A small image denoising model, trained from scratch: 8300 steps, 195000 training examples.
Rows from block 7, named by matrix and row number. Rows with one number belong to one channel. Each number is 50 + 10 x the weight over its row's rms, rounded and kept within 0 to 99. All counts start at 0. After the name is the row's rms in percent of the matrix's.
# convs0: first 3x3 conv (model.blocks.7.convs.0.weight, 64x64x3x3), inputs 48-63, a 3x3 kernel for each
# convs1: second 3x3 conv (model.blocks.7.convs.1.weight, 64x64x3x3, transposed), outputs 48-63, a 3x3 kernel for each
convs0.16 103:46 48 42 52 55 44 55 54 46 60 56 57 41 45 46 32 32 34 52 57 56 41 53 54 34 42 47 48 49 44 48 50 43 35 49 45 30 45 62 42 50 58 38 54 59 53 63 65 48 57 57 47 46 53 47 40 32 48 39 35 53 47 38 46 45 34 46 47 32 35 43 39 45 45 41 46 53 45 35 44 35 49 55 64 59 62 61 75 70 55 43 42 39 43 48 40 42 48 44 56 67 72 28 43 58 23 42 58 31 47 65 45 56 65 50 50 60 49 36 33 54 62 53 54 54 62 55 43 52 56 41 49 43 52 63 56 47 32 56 48 26 56 49 36
convs0.17 100:35 40 49 40 42 51 60 51 62 39 39 43 45 44 52 36 48 61 51 42 48 50 53 47 44 47 59 60 59 46 48 58 57 39 45 55 49 43 37 61 51 46 54 50 49 36 51 51 44 53 57 51 53 55 43 44 46 41 42 34 46 54 55 69 71 75 75 51 45 48 26 24 46 37 41 48 56 48 59 59 61 59 52 51 43 39 33 39 37 33 57 52 32 46 56 27 40 56 39 43 46 45 49 62 57 65 77 75 36 51 64 32 49 68 43 56 64 78 76 66 48 50 49 50 44 34 61 56 49 60 47 37 51 40 28 39 40 33 31 43 47 44 54 61
convs0.18 117:54 44 52 47 43 54 52 47 52 42 55 47 53 56 56 39 40 40 63 50 59 64 48 58 66 62 73 65 61 55 59 60 63 59 75 71 45 54 51 49 49 44 39 41 39 46 58 45 47 64 57 41 65 59 51 55 51 55 57 52 65 59 52 46 51 60 56 51 55 62 63 55 58 59 54 52 62 64 51 50 59 39 35 29 39 50 40 32 46 34 45 46 41 42 41 41 37 43 44 41 41 53 60 57 63 54 48 52 41 54 58 27 52 63 24 50 63 37 59 70 49 61 52 57 60 48 43 59 55 45 44 39 47 43 42 41 35 43 43 36 45 42 36 42
convs0.19 116:54 41 36 63 54 45 77 65 56 44 41 43 46 52 62 33 49 60 42 56 55 38 42 43 46 49 47 62 52 45 71 53 33 77 54 40 52 48 41 51 43 35 47 41 36 60 53 50 54 50 51 59 56 52 42 52 46 40 61 65 36 51 53 55 65 47 47 62 52 52 57 56 56 41 49 68 52 51 75 63 60 61 50 53 55 47 51 58 64 63 54 50 45 53 43 41 44 44 42 66 44 47 55 39 47 55 46 53 40 52 66 37 50 54 32 47 58 42 54 60 35 50 51 40 44 53 48 45 44 50 46 37 51 49 50 45 48 34 59 49 33 66 55 42
convs0.20 103:50 63 59 59 62 53 64 51 52 34 45 46 34 52 33 43 30 10 49 54 41 47 61 54 54 50 52 50 41 49 51 41 61 54 54 58 41 44 43 41 36 34 41 38 40 51 52 45 50 52 54 40 52 57 45 38 53 48 49 60 57 57 59 45 59 62 45 60 57 44 47 56 38 46 49 41 51 61 55 52 49 60 63 52 72 51 23 47 28 09 44 38 36 42 34 46 38 45 52 55 54 47 51 42 44 60 46 48 53 44 59 60 52 57 64 46 51 78 63 39 74 59 47 61 53 51 61 69 54 46 53 43 48 49 48 50 46 55 64 47 49 59 48 46
convs0.21 092:27 42 44 43 45 58 38 52 51 53 55 54 56 57 49 63 53 46 50 54 37 45 46 38 46 43 39 54 48 41 56 48 51 63 61 60 33 48 51 43 51 57 36 43 45 50 44 53 52 46 43 62 52 59 54 45 39 57 55 45 58 52 49 50 36 29 52 37 26 46 34 41 31 42 52 36 44 52 38 52 54 52 57 59 66 53 56 65 49 56 52 58 44 52 54 39 47 52 37 63 42 21 62 40 27 55 39 38 50 45 74 48 48 78 50 45 72 50 56 60 47 53 58 42 52 57 52 43 32 48 61 42 60 65 61 52 50 42 54 49 38 51 55 46
convs0.22 087:48 29 50 52 40 36 51 52 68 37 44 46 49 45 58 60 71 51 49 31 41 41 78 56 34 38 50 58 38 46 50 60 59 66 70 53 53 42 39 44 49 51 47 42 42 53 57 54 45 50 50 45 57 48 42 47 49 39 72 59 45 57 41 32 34 39 48 61 52 47 53 46 47 34 31 50 35 46 64 79 61 61 44 62 40 30 47 56 53 65 56 43 57 50 69 47 40 52 50 53 32 61 40 55 38 54 52 52 56 52 51 63 42 47 55 50 68 41 57 50 50 69 52 49 61 46 35 42 51 36 65 46 49 61 44 43 36 43 35 43 43 45 59 55
convs0.23 091:49 55 51 40 59 59 40 55 64 51 47 48 46 36 42 47 42 56 50 52 53 48 45 44 32 35 30 53 44 51 54 40 29 58 36 25 51 60 67 48 55 56 56 68 64 56 55 63 66 50 65 63 51 56 58 58 48 55 42 46 55 37 37 58 49 43 70 58 55 52 50 56 53 59 53 55 49 41 61 60 50 58 55 55 67 81 53 58 67 54 53 62 49 53 58 50 51 52 48 53 51 45 44 44 36 36 42 38 49 48 62 44 66 61 64 70 63 59 50 45 53 47 55 54 47 48 39 41 40 45 49 47 60 71 41 49 56 45 44 61 47 49 55 51
convs0.24 112:61 51 51 66 56 52 74 68 62 56 64 69 46 54 68 28 51 65 51 44 44 58 49 46 57 52 43 60 49 42 71 54 46 69 59 48 49 45 52 50 47 56 59 55 54 54 46 45 59 54 52 63 53 51 53 46 48 44 44 46 40 34 41 43 41 37 46 50 46 43 46 36 71 59 51 64 56 49 69 65 61 55 39 34 63 52 46 72 53 46 37 39 38 48 48 43 46 48 44 51 49 54 51 43 45 48 35 34 52 48 54 48 49 48 52 56 58 54 55 50 46 47 50 46 50 46 32 27 20 62 37 26 91 57 38 71 49 44 62 44 42 69 58 53
convs0.25 091:48 45 61 48 57 56 68 55 56 53 61 36 46 54 39 46 45 45 55 60 50 76 72 48 57 71 51 45 46 45 43 58 50 50 50 52 55 44 36 70 49 39 56 58 51 49 47 45 42 57 45 51 50 41 54 49 66 42 50 63 55 46 42 45 51 45 61 63 42 71 43 37 46 37 53 50 51 39 66 44 44 47 53 52 45 50 50 49 54 52 42 49 43 41 60 53 34 56 51 25 52 41 36 40 50 49 46 58 46 45 52 55 53 42 60 48 53 30 52 50 30 82 50 52 59 56 56 51 39 47 43 41 33 64 52 55 55 58 56 46 44 52 38 40
convs0.26 104:50 47 46 40 44 39 30 46 52 56 51 36 45 40 31 47 51 52 56 51 42 50 52 41 44 45 46 53 48 52 42 52 54 51 56 63 48 44 47 49 48 42 34 31 41 55 57 71 61 56 61 57 60 52 64 53 54 68 48 39 62 61 51 59 47 49 41 55 52 42 60 71 54 56 46 44 56 62 48 47 53 41 46 60 53 61 53 60 58 56 54 56 60 40 49 46 35 34 38 48 51 38 63 55 51 60 52 35 54 52 53 56 52 54 64 53 65 62 57 47 72 56 45 67 56 36 43 38 47 41 52 68 55 69 92 34 39 46 40 34 45 60 52 58
convs0.27 094:62 61 59 59 63 55 47 60 58 62 68 64 50 61 60 47 59 37 58 54 51 52 54 49 43 46 47 46 59 54 42 56 36 50 40 23 55 55 44 47 48 52 42 59 51 61 52 51 52 52 46 48 52 50 52 63 60 46 41 44 59 53 49 37 40 39 34 42 45 31 39 53 64 70 65 44 57 66 55 71 61 38 29 28 46 41 33 59 60 50 49 62 54 49 51 53 42 56 48 26 33 39 43 54 46 69 78 51 45 44 65 64 54 52 77 53 43 47 31 27 40 44 44 57 55 56 46 15 14 60 34 33 50 50 51 47 47 60 63 46 37 60 51 38
convs0.28 090:75 55 37 85 46 47 62 49 52 50 55 52 44 48 49 41 49 46 25 40 62 48 52 53 49 55 47 50 34 51 42 41 54 43 53 47 45 53 49 47 40 49 50 45 50 41 66 57 60 42 57 49 52 44 61 45 42 42 41 52 51 40 44 64 29 51 51 47 40 54 46 49 37 33 36 36 49 52 55 45 42 49 29 51 44 54 43 52 52 41 43 57 47 56 54 47 51 54 50 59 53 52 51 59 49 66 46 44 45 26 57 58 37 58 53 50 66 49 49 66 47 53 59 42 56 56 50 42 49 69 37 44 58 59 39 52 38 43 45 22 34 46 36 38
convs0.29 096:35 54 62 37 48 52 32 32 32 35 48 52 40 44 48 42 47 47 52 56 44 53 50 40 46 41 30 66 56 47 67 60 58 39 39 37 48 53 54 62 57 53 65 59 60 52 57 57 40 47 48 42 50 46 43 45 44 37 47 44 55 59 58 38 48 49 55 52 35 94 70 51 55 54 48 46 46 42 39 40 38 58 40 36 63 64 55 50 55 66 43 41 43 47 46 40 50 49 49 49 50 48 37 48 48 58 49 49 53 53 44 54 58 54 36 45 48 55 55 37 54 47 44 43 58 53 38 44 61 66 46 54 81 71 67 54 57 36 49 59 42 41 50 41
convs0.30 097:45 37 48 50 49 47 36 38 42 54 63 54 47 57 51 43 52 60 54 52 34 54 51 49 45 35 45 46 52 59 44 49 54 32 42 47 45 56 47 39 55 51 27 39 47 55 46 42 62 61 33 50 62 45 40 26 47 58 43 46 49 62 65 68 58 49 56 56 51 44 41 42 41 49 49 43 45 61 45 44 51 38 46 47 38 31 42 29 27 32 45 53 63 44 48 54 49 48 57 69 73 56 74 72 72 71 66 66 49 35 34 55 45 42 40 48 55 51 51 63 57 56 62 74 76 79 57 58 23 34 58 38 25 37 42 27 44 51 38 47 52 41 50 64
convs0.31 111:50 58 58 47 49 41 47 60 47 46 52 55 61 58 52 56 47 51 63 38 57 63 44 37 47 62 43 36 40 65 63 32 51 45 37 66 63 46 41 56 55 45 59 53 35 54 38 49 29 39 54 58 51 57 57 36 65 47 36 31 46 91 27 51 54 45 53 49 53 54 48 52 60 49 48 40 31 57 55 41 35 54 38 45 51 42 47 55 47 47 55 35 47 51 72 48 52 38 47 55 54 52 44 56 51 43 28 61 51 49 52 50 45 52 51 51 52 43 51 66 50 33 59 43 63 54 43 55 43 56 65 52 51 47 42 56 65 39 48 66 37 51 41 38
convs0.32 098:48 59 59 48 52 51 49 49 39 58 53 36 55 45 35 53 37 36 45 41 51 47 44 51 57 51 51 62 55 67 62 55 60 64 43 49 53 55 62 47 45 54 48 46 51 55 47 45 53 55 50 53 53 47 39 37 48 43 55 49 57 48 54 36 49 57 38 43 53 44 33 39 38 44 56 34 52 56 40 47 48 46 55 50 56 55 51 48 57 50 35 35 38 37 40 44 40 40 43 07 33 77 08 39 83 18 49 82 56 49 50 57 49 46 64 55 54 58 41 32 64 47 39 71 54 39 31 48 63 33 52 69 45 57 78 50 55 56 45 42 49 45 44 33
convs0.33 089:60 65 47 57 61 50 55 60 58 37 48 44 61 52 49 61 53 45 54 48 44 58 46 53 38 46 44 27 26 35 50 39 42 42 31 40 53 57 51 57 58 60 47 50 56 57 34 39 36 26 32 41 36 40 26 39 47 44 48 48 35 41 48 46 65 92 43 45 65 53 61 49 39 42 45 41 42 40 39 47 43 47 68 57 58 83 71 59 66 75 59 60 56 47 58 52 50 59 57 48 40 52 44 41 51 44 40 42 56 49 43 46 44 49 45 45 43 47 50 49 35 44 54 34 31 49 52 50 54 47 46 55 45 57 49 58 60 51 50 61 65 56 51 41
convs0.34 096:36 56 38 47 43 43 44 32 47 37 42 56 35 37 46 46 53 44 41 56 70 23 48 71 42 32 60 61 41 44 70 40 39 65 50 45 47 62 57 48 64 53 58 51 51 67 50 54 49 46 70 42 47 48 64 47 39 63 49 40 49 50 58 46 52 52 56 36 41 54 36 30 33 46 54 48 54 44 50 54 45 46 49 53 57 30 45 61 36 49 45 41 59 42 43 55 43 50 58 56 54 48 47 44 30 55 49 41 52 44 48 53 44 44 56 46 45 52 40 57 68 57 77 52 51 68 39 64 46 37 67 45 46 52 39 43 42 48 37 65 60 37 58 68
convs0.35 102:26 17 30 42 37 38 59 60 44 48 43 45 61 53 46 64 58 47 52 50 50 59 51 38 64 53 47 53 48 47 55 49 48 55 49 49 62 50 53 52 41 49 57 50 47 60 50 50 61 60 54 63 54 51 34 39 45 39 52 53 48 53 51 73 58 50 64 65 70 54 50 52 56 49 42 49 54 43 43 51 45 63 54 56 66 58 53 60 43 45 49 44 35 51 47 40 48 46 40 61 48 47 51 37 39 47 39 38 48 60 60 42 54 58 40 62 63 17 44 52 30 54 69 32 46 65 55 54 55 53 53 65 53 44 57 65 55 53 54 46 43 46 43 38
convs0.36 101:56 58 43 51 45 29 45 34 25 48 52 46 54 49 42 45 43 44 47 44 44 46 58 53 47 66 54 54 56 57 52 51 47 47 46 39 56 53 43 55 51 39 53 52 49 49 40 48 55 58 58 54 62 55 52 50 54 55 55 54 51 56 53 37 44 50 41 54 51 35 38 47 43 51 50 51 48 49 57 37 31 38 47 57 55 60 63 56 57 55 58 67 64 60 59 54 52 56 49 55 56 48 51 50 56 50 50 57 49 48 43 53 46 40 47 46 54 64 59 48 65 50 45 48 47 52 34 33 46 34 28 50 46 58 68 43 47 51 53 63 47 61 54 47
convs0.37 106:50 46 49 50 49 40 60 60 60 43 46 45 42 49 52 57 62 62 48 45 38 78 75 58 54 63 67 54 43 43 58 76 57 41 44 50 53 55 54 59 43 37 49 61 49 43 55 58 46 52 52 43 42 58 47 45 50 42 48 37 46 50 37 65 49 39 83 60 60 52 47 59 51 46 42 52 45 47 36 32 36 49 43 47 47 49 50 55 47 59 50 55 44 45 54 40 49 51 44 49 48 50 48 44 43 55 49 42 48 45 55 60 51 43 51 52 62 54 51 51 54 51 54 62 57 51 48 47 58 53 50 52 48 54 45 62 63 53 53 46 31 49 45 47
convs0.38 095:47 36 53 48 44 60 44 52 67 54 41 51 65 48 63 62 54 68 55 46 54 42 52 53 44 53 59 48 54 47 45 44 38 51 44 49 52 53 42 57 59 54 51 51 58 56 41 47 57 47 38 55 49 41 51 60 66 59 59 50 63 64 56 20 49 51 40 56 63 47 41 60 46 45 48 38 45 43 34 31 34 47 43 32 47 45 30 49 45 45 55 51 31 58 59 35 56 54 38 69 66 73 57 50 71 44 39 58 61 53 31 62 62 37 55 61 41 51 61 48 55 78 50 62 68 68 74 41 58 65 44 52 67 66 47 28 54 47 28 47 42 33 40 37
convs0.39 093:42 45 52 60 63 57 72 70 58 54 62 64 49 53 57 46 49 42 56 68 57 52 64 62 49 46 47 37 60 57 55 58 49 49 48 39 62 53 57 55 38 48 52 36 48 42 43 45 45 41 53 42 40 43 48 52 55 47 53 51 47 53 54 56 55 71 53 49 66 44 46 67 45 55 53 44 55 55 51 47 46 48 18 02 68 41 17 76 58 37 50 57 53 51 44 41 43 38 40 59 57 36 61 66 45 56 51 40 54 41 52 72 65 69 79 65 58 41 51 46 46 44 29 50 52 37 56 44 37 56 42 40 56 63 54 64 52 52 51 39 38 48 49 52
convs1.16 090:52 40 29 60 46 29 65 52 36 68 72 75 56 61 55 43 42 51 40 45 41 41 53 57 34 51 59 43 47 30 40 54 42 48 60 47 47 46 32 49 46 39 65 50 57 51 45 46 49 52 48 44 54 47 56 64 71 56 57 70 46 59 69 41 60 77 45 51 63 34 39 46 40 39 40 48 45 43 58 52 48 60 37 21 50 47 30 34 43 37 47 55 66 49 55 56 56 57 52 63 67 98 59 46 74 63 45 69 47 45 39 40 50 45 35 47 55 41 47 50 58 56 55 60 52 49 66 74 92 63 58 80 62 61 75 51 46 34 44 45 34 43 49 34
convs1.17 105:49 41 45 59 53 62 53 43 54 40 40 48 45 41 44 46 47 40 44 63 71 43 52 57 42 50 47 38 52 56 41 51 55 43 53 53 44 53 54 57 54 44 54 50 44 53 46 43 61 57 40 58 59 48 60 55 57 60 60 55 59 52 58 66 69 58 57 53 36 31 23 17 44 46 53 48 59 56 40 46 52 61 74 78 65 59 61 55 53 52 74 72 56 68 60 39 59 43 22 41 51 56 45 47 56 61 52 55 36 42 54 49 58 62 49 51 71 54 48 48 59 41 27 48 48 40 70 64 62 57 60 55 42 55 49 44 50 56 51 58 61 48 49 63
convs1.18 125:52 40 39 56 46 46 36 46 48 77 69 63 69 55 56 64 56 49 62 53 51 59 54 52 58 60 60 56 56 56 53 58 63 59 63 67 39 43 33 34 48 34 36 39 30 39 55 49 36 50 46 36 45 46 45 52 53 43 52 57 52 68 64 51 59 70 52 53 64 52 52 65 36 45 56 54 60 72 43 51 60 31 39 27 30 33 25 21 22 22 42 46 36 44 52 42 32 34 33 38 45 43 38 44 44 41 47 47 45 58 48 46 59 56 46 57 59 31 31 51 36 32 42 51 43 39 50 44 42 51 52 35 60 57 50 49 55 68 55 41 63 51 43 46
convs1.19 114:60 57 49 61 50 47 68 55 53 50 54 53 56 59 57 53 59 57 47 61 64 41 55 67 50 62 65 47 50 37 37 47 39 47 44 40 47 62 50 44 48 44 29 34 42 50 35 34 49 36 41 51 52 46 53 44 64 64 60 73 67 75 81 71 59 44 69 61 44 53 47 35 52 42 42 53 43 48 70 55 56 62 56 79 51 53 72 64 55 69 44 39 56 53 44 63 55 43 49 75 67 84 53 60 80 52 60 79 62 45 55 64 45 50 53 41 48 48 51 52 50 54 54 52 54 59 62 62 60 69 60 65 68 64 58 47 32 34 46 38 48 63 45 46
convs1.20 101:34 47 53 48 50 46 47 52 45 73 55 45 46 43 41 37 42 40 46 56 49 59 63 45 47 48 46 58 57 68 67 52 67 72 61 65 46 47 54 40 58 61 61 67 63 46 47 49 46 48 48 51 45 48 50 34 41 56 33 42 56 48 46 43 46 47 53 50 53 41 35 40 35 54 61 41 50 50 40 47 38 33 41 53 46 44 56 42 50 52 57 51 43 56 54 50 45 52 46 40 33 34 54 42 41 53 43 42 44 46 47 40 46 51 38 38 36 33 33 34 37 37 42 31 43 42 44 41 42 47 44 52 47 57 68 43 57 45 57 66 53 51 51 44
convs1.21 118:23 46 60 35 48 62 49 69 69 39 34 50 41 43 56 46 63 74 56 47 41 57 50 48 53 58 55 53 43 17 55 39 20 62 49 39 51 49 57 49 48 61 52 56 56 64 59 51 51 52 44 52 45 44 56 45 51 53 54 59 46 48 59 59 49 30 72 55 32 85 69 41 44 43 64 47 51 65 46 57 60 56 55 48 52 42 36 58 55 51 53 48 43 44 38 35 55 49 50 63 58 59 67 49 42 62 41 30 40 45 69 28 52 77 32 54 80 53 41 44 45 43 52 38 44 57 51 42 35 56 54 40 47 48 36 51 46 49 45 43 41 56 54 51
convs1.22 079:32 34 46 50 51 49 49 56 63 45 44 47 46 30 42 66 56 45 42 47 59 45 51 56 61 63 64 59 54 52 43 39 51 51 39 55 57 57 56 46 60 68 38 45 49 54 40 57 63 59 51 64 68 51 38 36 45 42 36 34 49 48 56 42 38 60 45 45 55 45 45 44 31 52 38 49 38 34 56 56 51 43 43 42 47 47 42 29 33 44 43 32 28 37 40 27 50 34 22 44 41 52 48 42 57 54 49 54 39 55 65 34 48 60 44 51 49 45 48 48 56 55 56 62 57 56 39 53 48 35 53 45 38 38 42 33 36 37 30 33 28 34 28 33
convs1.23 089:53 48 39 50 44 35 41 47 46 51 59 62 45 62 58 43 52 61 71 63 46 54 55 42 42 44 45 65 63 63 67 74 69 57 74 65 57 42 34 62 63 33 75 54 49 38 46 50 38 27 45 64 53 55 50 41 48 44 28 52 35 42 52 54 50 51 66 39 34 55 64 52 53 47 44 57 37 43 52 36 48 42 47 49 45 42 42 38 33 45 34 40 49 32 36 43 44 37 46 64 58 53 62 56 58 39 38 51 63 56 38 67 49 41 63 45 47 57 32 31 56 35 39 41 42 40 54 33 43 56 55 55 55 46 48 39 45 50 50 53 61 62 70 68
convs1.24 114:63 48 65 52 38 57 79 62 75 32 50 67 39 40 55 32 35 34 39 44 46 42 44 47 40 41 44 61 42 54 59 53 47 42 40 41 64 58 59 55 51 51 33 36 41 45 40 39 44 50 43 55 57 57 58 55 56 58 54 51 70 61 57 67 47 48 68 52 40 81 55 48 51 42 41 49 41 32 62 62 53 44 43 43 50 44 35 57 57 37 48 52 68 33 50 56 27 43 52 49 51 27 62 59 42 60 56 33 30 42 59 36 44 51 46 54 69 39 51 58 43 41 50 42 50 53 64 44 30 71 50 42 85 70 54 59 44 44 66 50 44 76 58 54
convs1.25 088:40 39 40 47 54 45 66 49 56 65 41 54 49 45 45 40 42 48 61 38 38 48 09 51 48 47 29 51 46 45 51 44 52 48 60 58 52 63 40 53 54 48 58 53 35 60 57 41 53 48 47 52 45 60 48 51 55 68 51 55 47 45 58 53 71 36 54 31 37 44 37 52 48 70 55 53 71 49 53 45 41 51 42 61 42 39 50 48 50 52 58 28 26 61 35 24 55 51 34 49 60 55 45 51 64 57 55 43 45 70 62 40 55 52 56 58 48 59 50 44 45 63 56 58 65 50 36 31 68 44 48 78 65 60 64 60 56 50 58 34 56 35 43 65
convs1.26 108:45 68 77 47 51 62 40 48 63 43 49 44 55 55 44 58 47 35 70 50 36 60 47 35 49 48 28 54 44 53 51 52 57 55 54 63 46 47 41 44 45 48 38 49 54 40 33 47 45 38 67 60 55 66 60 50 39 61 54 48 58 55 49 49 53 55 40 45 48 48 45 45 42 45 42 50 41 35 31 46 49 52 45 42 46 38 45 61 55 71 51 65 57 40 43 39 45 47 42 51 47 39 59 55 50 55 50 50 44 43 48 56 55 61 59 60 68 56 43 42 63 44 37 67 37 19 30 45 58 35 51 51 45 64 54 53 49 58 60 52 64 62 54 54
convs1.27 094:34 34 47 58 61 65 55 54 51 47 64 57 36 53 53 43 64 68 52 54 68 53 33 45 40 53 55 59 65 59 52 50 54 55 41 39 42 45 45 28 53 49 43 65 57 55 45 53 39 41 45 39 37 65 61 50 35 57 53 40 46 40 51 51 55 50 52 56 44 47 44 38 58 77 54 44 46 49 39 57 50 44 39 42 59 59 64 57 56 39 54 44 35 51 47 36 41 32 31 46 32 33 50 40 54 73 61 63 26 44 55 59 70 69 55 50 49 49 46 36 73 53 41 69 55 47 51 35 47 55 51 52 62 72 48 57 55 35 63 71 47 47 62 42
convs1.28 063:66 46 47 77 28 39 72 40 51 49 51 53 44 52 49 53 45 60 64 42 44 61 40 53 54 56 51 55 61 52 47 51 54 55 58 55 35 56 40 56 52 36 46 52 48 66 61 52 55 54 47 60 49 55 55 54 47 46 63 55 56 55 70 47 62 41 42 55 43 48 53 61 42 59 55 67 57 60 59 61 68 69 68 60 71 58 48 68 58 55 53 64 52 55 54 52 59 57 64 47 30 49 52 34 45 46 54 48 55 57 56 56 44 39 54 50 52 52 44 53 55 37 63 57 38 56 73 61 39 61 60 33 52 44 40 45 53 40 40 63 47 45 56 49
convs1.29 095:69 62 56 50 58 59 43 46 64 31 47 54 33 53 66 42 62 73 54 59 52 41 55 50 44 56 57 60 49 38 65 48 37 54 39 41 48 44 40 35 44 48 23 35 32 22 41 51 42 48 55 72 60 53 59 37 40 73 49 39 63 49 44 65 40 46 64 47 43 71 66 62 63 57 36 47 53 43 41 47 60 49 56 45 54 53 55 77 64 56 58 61 64 55 55 48 43 43 41 38 39 33 46 54 46 46 57 54 58 45 46 63 35 38 54 59 51 63 56 50 62 52 47 48 48 45 66 70 64 50 57 55 50 53 55 54 48 44 63 47 37 65 47 47
convs1.30 091:50 56 54 57 52 56 44 54 51 52 58 38 50 41 44 57 50 55 39 41 39 54 66 44 49 49 42 38 44 57 55 53 61 35 44 44 69 53 48 45 50 49 29 36 39 36 53 66 40 39 49 41 49 43 41 46 45 46 47 48 63 49 51 64 52 58 53 39 52 53 43 37 55 52 59 51 48 52 53 65 57 54 39 60 51 45 47 33 46 53 55 66 94 51 46 85 47 37 57 61 52 47 60 45 46 64 48 38 57 46 50 52 49 51 50 48 51 53 54 65 55 46 49 56 64 66 62 63 38 51 59 46 44 39 36 31 46 49 34 48 64 51 60 66
convs1.31 109:55 60 46 52 69 54 60 52 50 46 48 42 49 49 60 43 49 50 53 71 50 60 42 65 56 46 59 59 53 54 52 53 58 52 50 47 56 47 56 59 61 59 55 48 53 59 60 59 60 57 38 56 49 48 45 75 45 46 43 61 51 59 57 55 51 53 48 52 50 42 46 48 48 59 53 67 48 47 54 52 49 53 53 49 56 54 51 50 53 54 51 44 59 45 61 47 55 46 59 59 56 54 56 56 58 47 49 54 48 56 51 53 50 58 59 53 56 54 62 47 65 46 62 54 60 53 50 48 53 55 54 58 56 51 48 50 48 47 46 63 49 47 58 53
convs1.32 108:50 57 42 50 55 48 39 47 46 63 50 58 66 48 41 70 49 33 47 48 62 46 52 56 54 48 55 75 59 54 68 52 36 54 43 41 45 57 62 31 34 55 33 32 47 33 27 41 41 48 46 55 46 54 56 48 40 56 61 51 59 63 65 60 60 52 43 57 53 41 55 53 30 38 44 42 62 66 43 53 61 45 43 40 49 47 52 50 56 58 54 57 62 48 56 51 52 62 56 22 55 88 20 59 88 34 56 90 43 35 35 57 46 49 67 58 67 55 38 38 57 40 41 58 49 52 34 41 55 40 49 59 41 43 57 67 59 46 65 58 53 57 57 55
convs1.33 078:42 48 54 46 50 58 42 53 50 44 39 32 48 49 52 31 47 48 52 52 58 56 60 59 46 64 62 47 36 54 53 47 50 52 60 55 40 25 44 36 24 34 48 32 48 57 54 62 42 27 42 48 28 53 65 71 58 61 79 64 46 61 48 44 62 55 40 45 61 53 66 60 46 60 55 49 43 47 49 54 60 42 35 32 54 78 66 42 42 49 56 33 53 50 35 63 69 58 78 51 44 51 68 48 51 47 47 44 54 40 38 65 37 35 63 50 36 55 70 75 47 67 54 56 61 51 56 50 57 66 60 64 54 51 47 37 33 46 39 37 45 38 52 49
convs1.34 085:61 58 42 46 43 30 35 50 38 47 41 51 46 43 47 59 38 53 39 55 47 62 67 47 44 48 52 43 50 49 57 56 45 55 53 43 46 56 60 58 63 54 40 50 55 52 39 57 45 43 34 51 29 56 57 43 43 43 35 50 58 36 28 57 49 33 50 53 33 60 50 50 60 54 50 41 54 65 52 59 49 38 48 56 42 41 56 48 52 68 46 49 43 46 25 39 53 37 55 63 74 47 62 55 48 47 48 40 56 50 54 58 56 50 48 36 37 39 38 55 47 54 68 48 52 68 59 36 58 61 37 53 47 44 52 49 64 56 37 75 61 50 57 52
convs1.35 113:38 32 32 49 61 62 45 55 56 28 15 20 59 45 56 57 64 78 47 51 42 44 58 45 50 53 52 75 53 39 62 49 36 45 56 52 45 54 69 41 58 70 49 58 64 46 49 45 56 51 42 53 48 48 42 43 43 47 47 45 50 52 38 49 43 48 46 39 34 60 50 45 54 43 36 63 63 46 51 59 51 55 55 53 44 43 42 53 59 55 31 40 29 49 55 37 53 53 49 54 57 52 64 55 46 63 55 46 52 47 53 42 43 48 31 40 56 31 35 57 35 51 70 26 56 67 46 58 58 45 47 49 42 35 37 75 64 53 61 59 43 45 47 39
convs1.36 103:54 59 56 47 53 50 46 58 54 75 42 55 52 43 46 51 34 58 62 54 45 59 65 59 38 53 48 59 52 58 47 44 53 41 45 47 47 43 52 60 52 47 64 58 54 47 49 58 51 46 54 63 59 62 45 45 41 45 57 57 48 60 66 57 67 48 49 60 60 50 68 60 55 50 61 54 51 65 34 51 59 34 31 46 26 23 52 56 65 47 55 65 43 49 53 59 39 45 65 52 45 48 43 45 49 44 37 51 56 49 56 61 58 56 52 64 64 30 37 50 42 36 35 39 37 34 48 59 45 52 66 50 49 52 45 48 46 47 47 52 56 40 43 51
convs1.37 104:46 42 32 51 61 55 53 48 45 46 55 61 49 46 53 50 49 64 46 49 54 33 15 22 55 70 68 66 67 58 30 37 48 65 61 59 58 49 49 68 54 48 50 49 42 45 47 50 58 51 54 46 52 55 55 45 46 63 59 59 50 51 51 46 54 61 47 40 34 63 56 60 39 49 50 63 47 39 57 41 34 59 54 63 48 48 49 57 53 50 49 42 53 55 44 46 49 50 45 63 56 50 47 53 54 60 65 63 46 44 52 54 52 44 45 41 51 56 51 54 38 36 47 68 56 45 51 49 40 39 48 40 44 55 49 43 51 54 49 44 35 48 43 39
convs1.38 090:55 48 25 60 49 34 60 46 56 42 41 39 60 60 42 68 64 55 45 32 56 45 44 54 35 26 55 40 53 54 51 55 47 43 47 46 55 46 51 57 49 51 50 47 49 59 47 44 73 48 54 75 54 48 49 47 46 41 40 45 35 27 39 51 48 40 48 45 38 53 60 37 52 66 63 46 58 66 62 53 69 56 61 63 56 56 53 44 44 39 44 39 49 55 37 41 57 47 49 49 53 67 47 51 45 49 48 39 49 38 36 47 46 41 54 44 50 31 32 50 29 32 53 43 38 68 45 52 52 42 45 43 42 42 47 58 69 55 47 47 55 53 44 55
convs1.39 076:30 15 31 50 46 48 39 58 62 37 54 40 37 35 38 40 42 50 45 55 43 44 42 44 31 47 37 54 64 75 44 54 66 30 40 44 62 50 36 52 50 52 56 66 43 55 55 53 67 60 53 54 59 63 41 40 41 52 48 46 51 47 43 47 43 49 56 47 52 51 47 48 54 50 60 51 61 59 51 52 40 31 35 35 56 47 46 53 54 44 54 53 32 56 66 55 65 62 64 44 36 29 44 38 27 44 43 34 52 31 41 54 27 47 56 47 55 62 62 65 70 69 63 58 62 51 38 38 42 54 52 41 61 55 50 46 46 61 48 61 55 48 59 59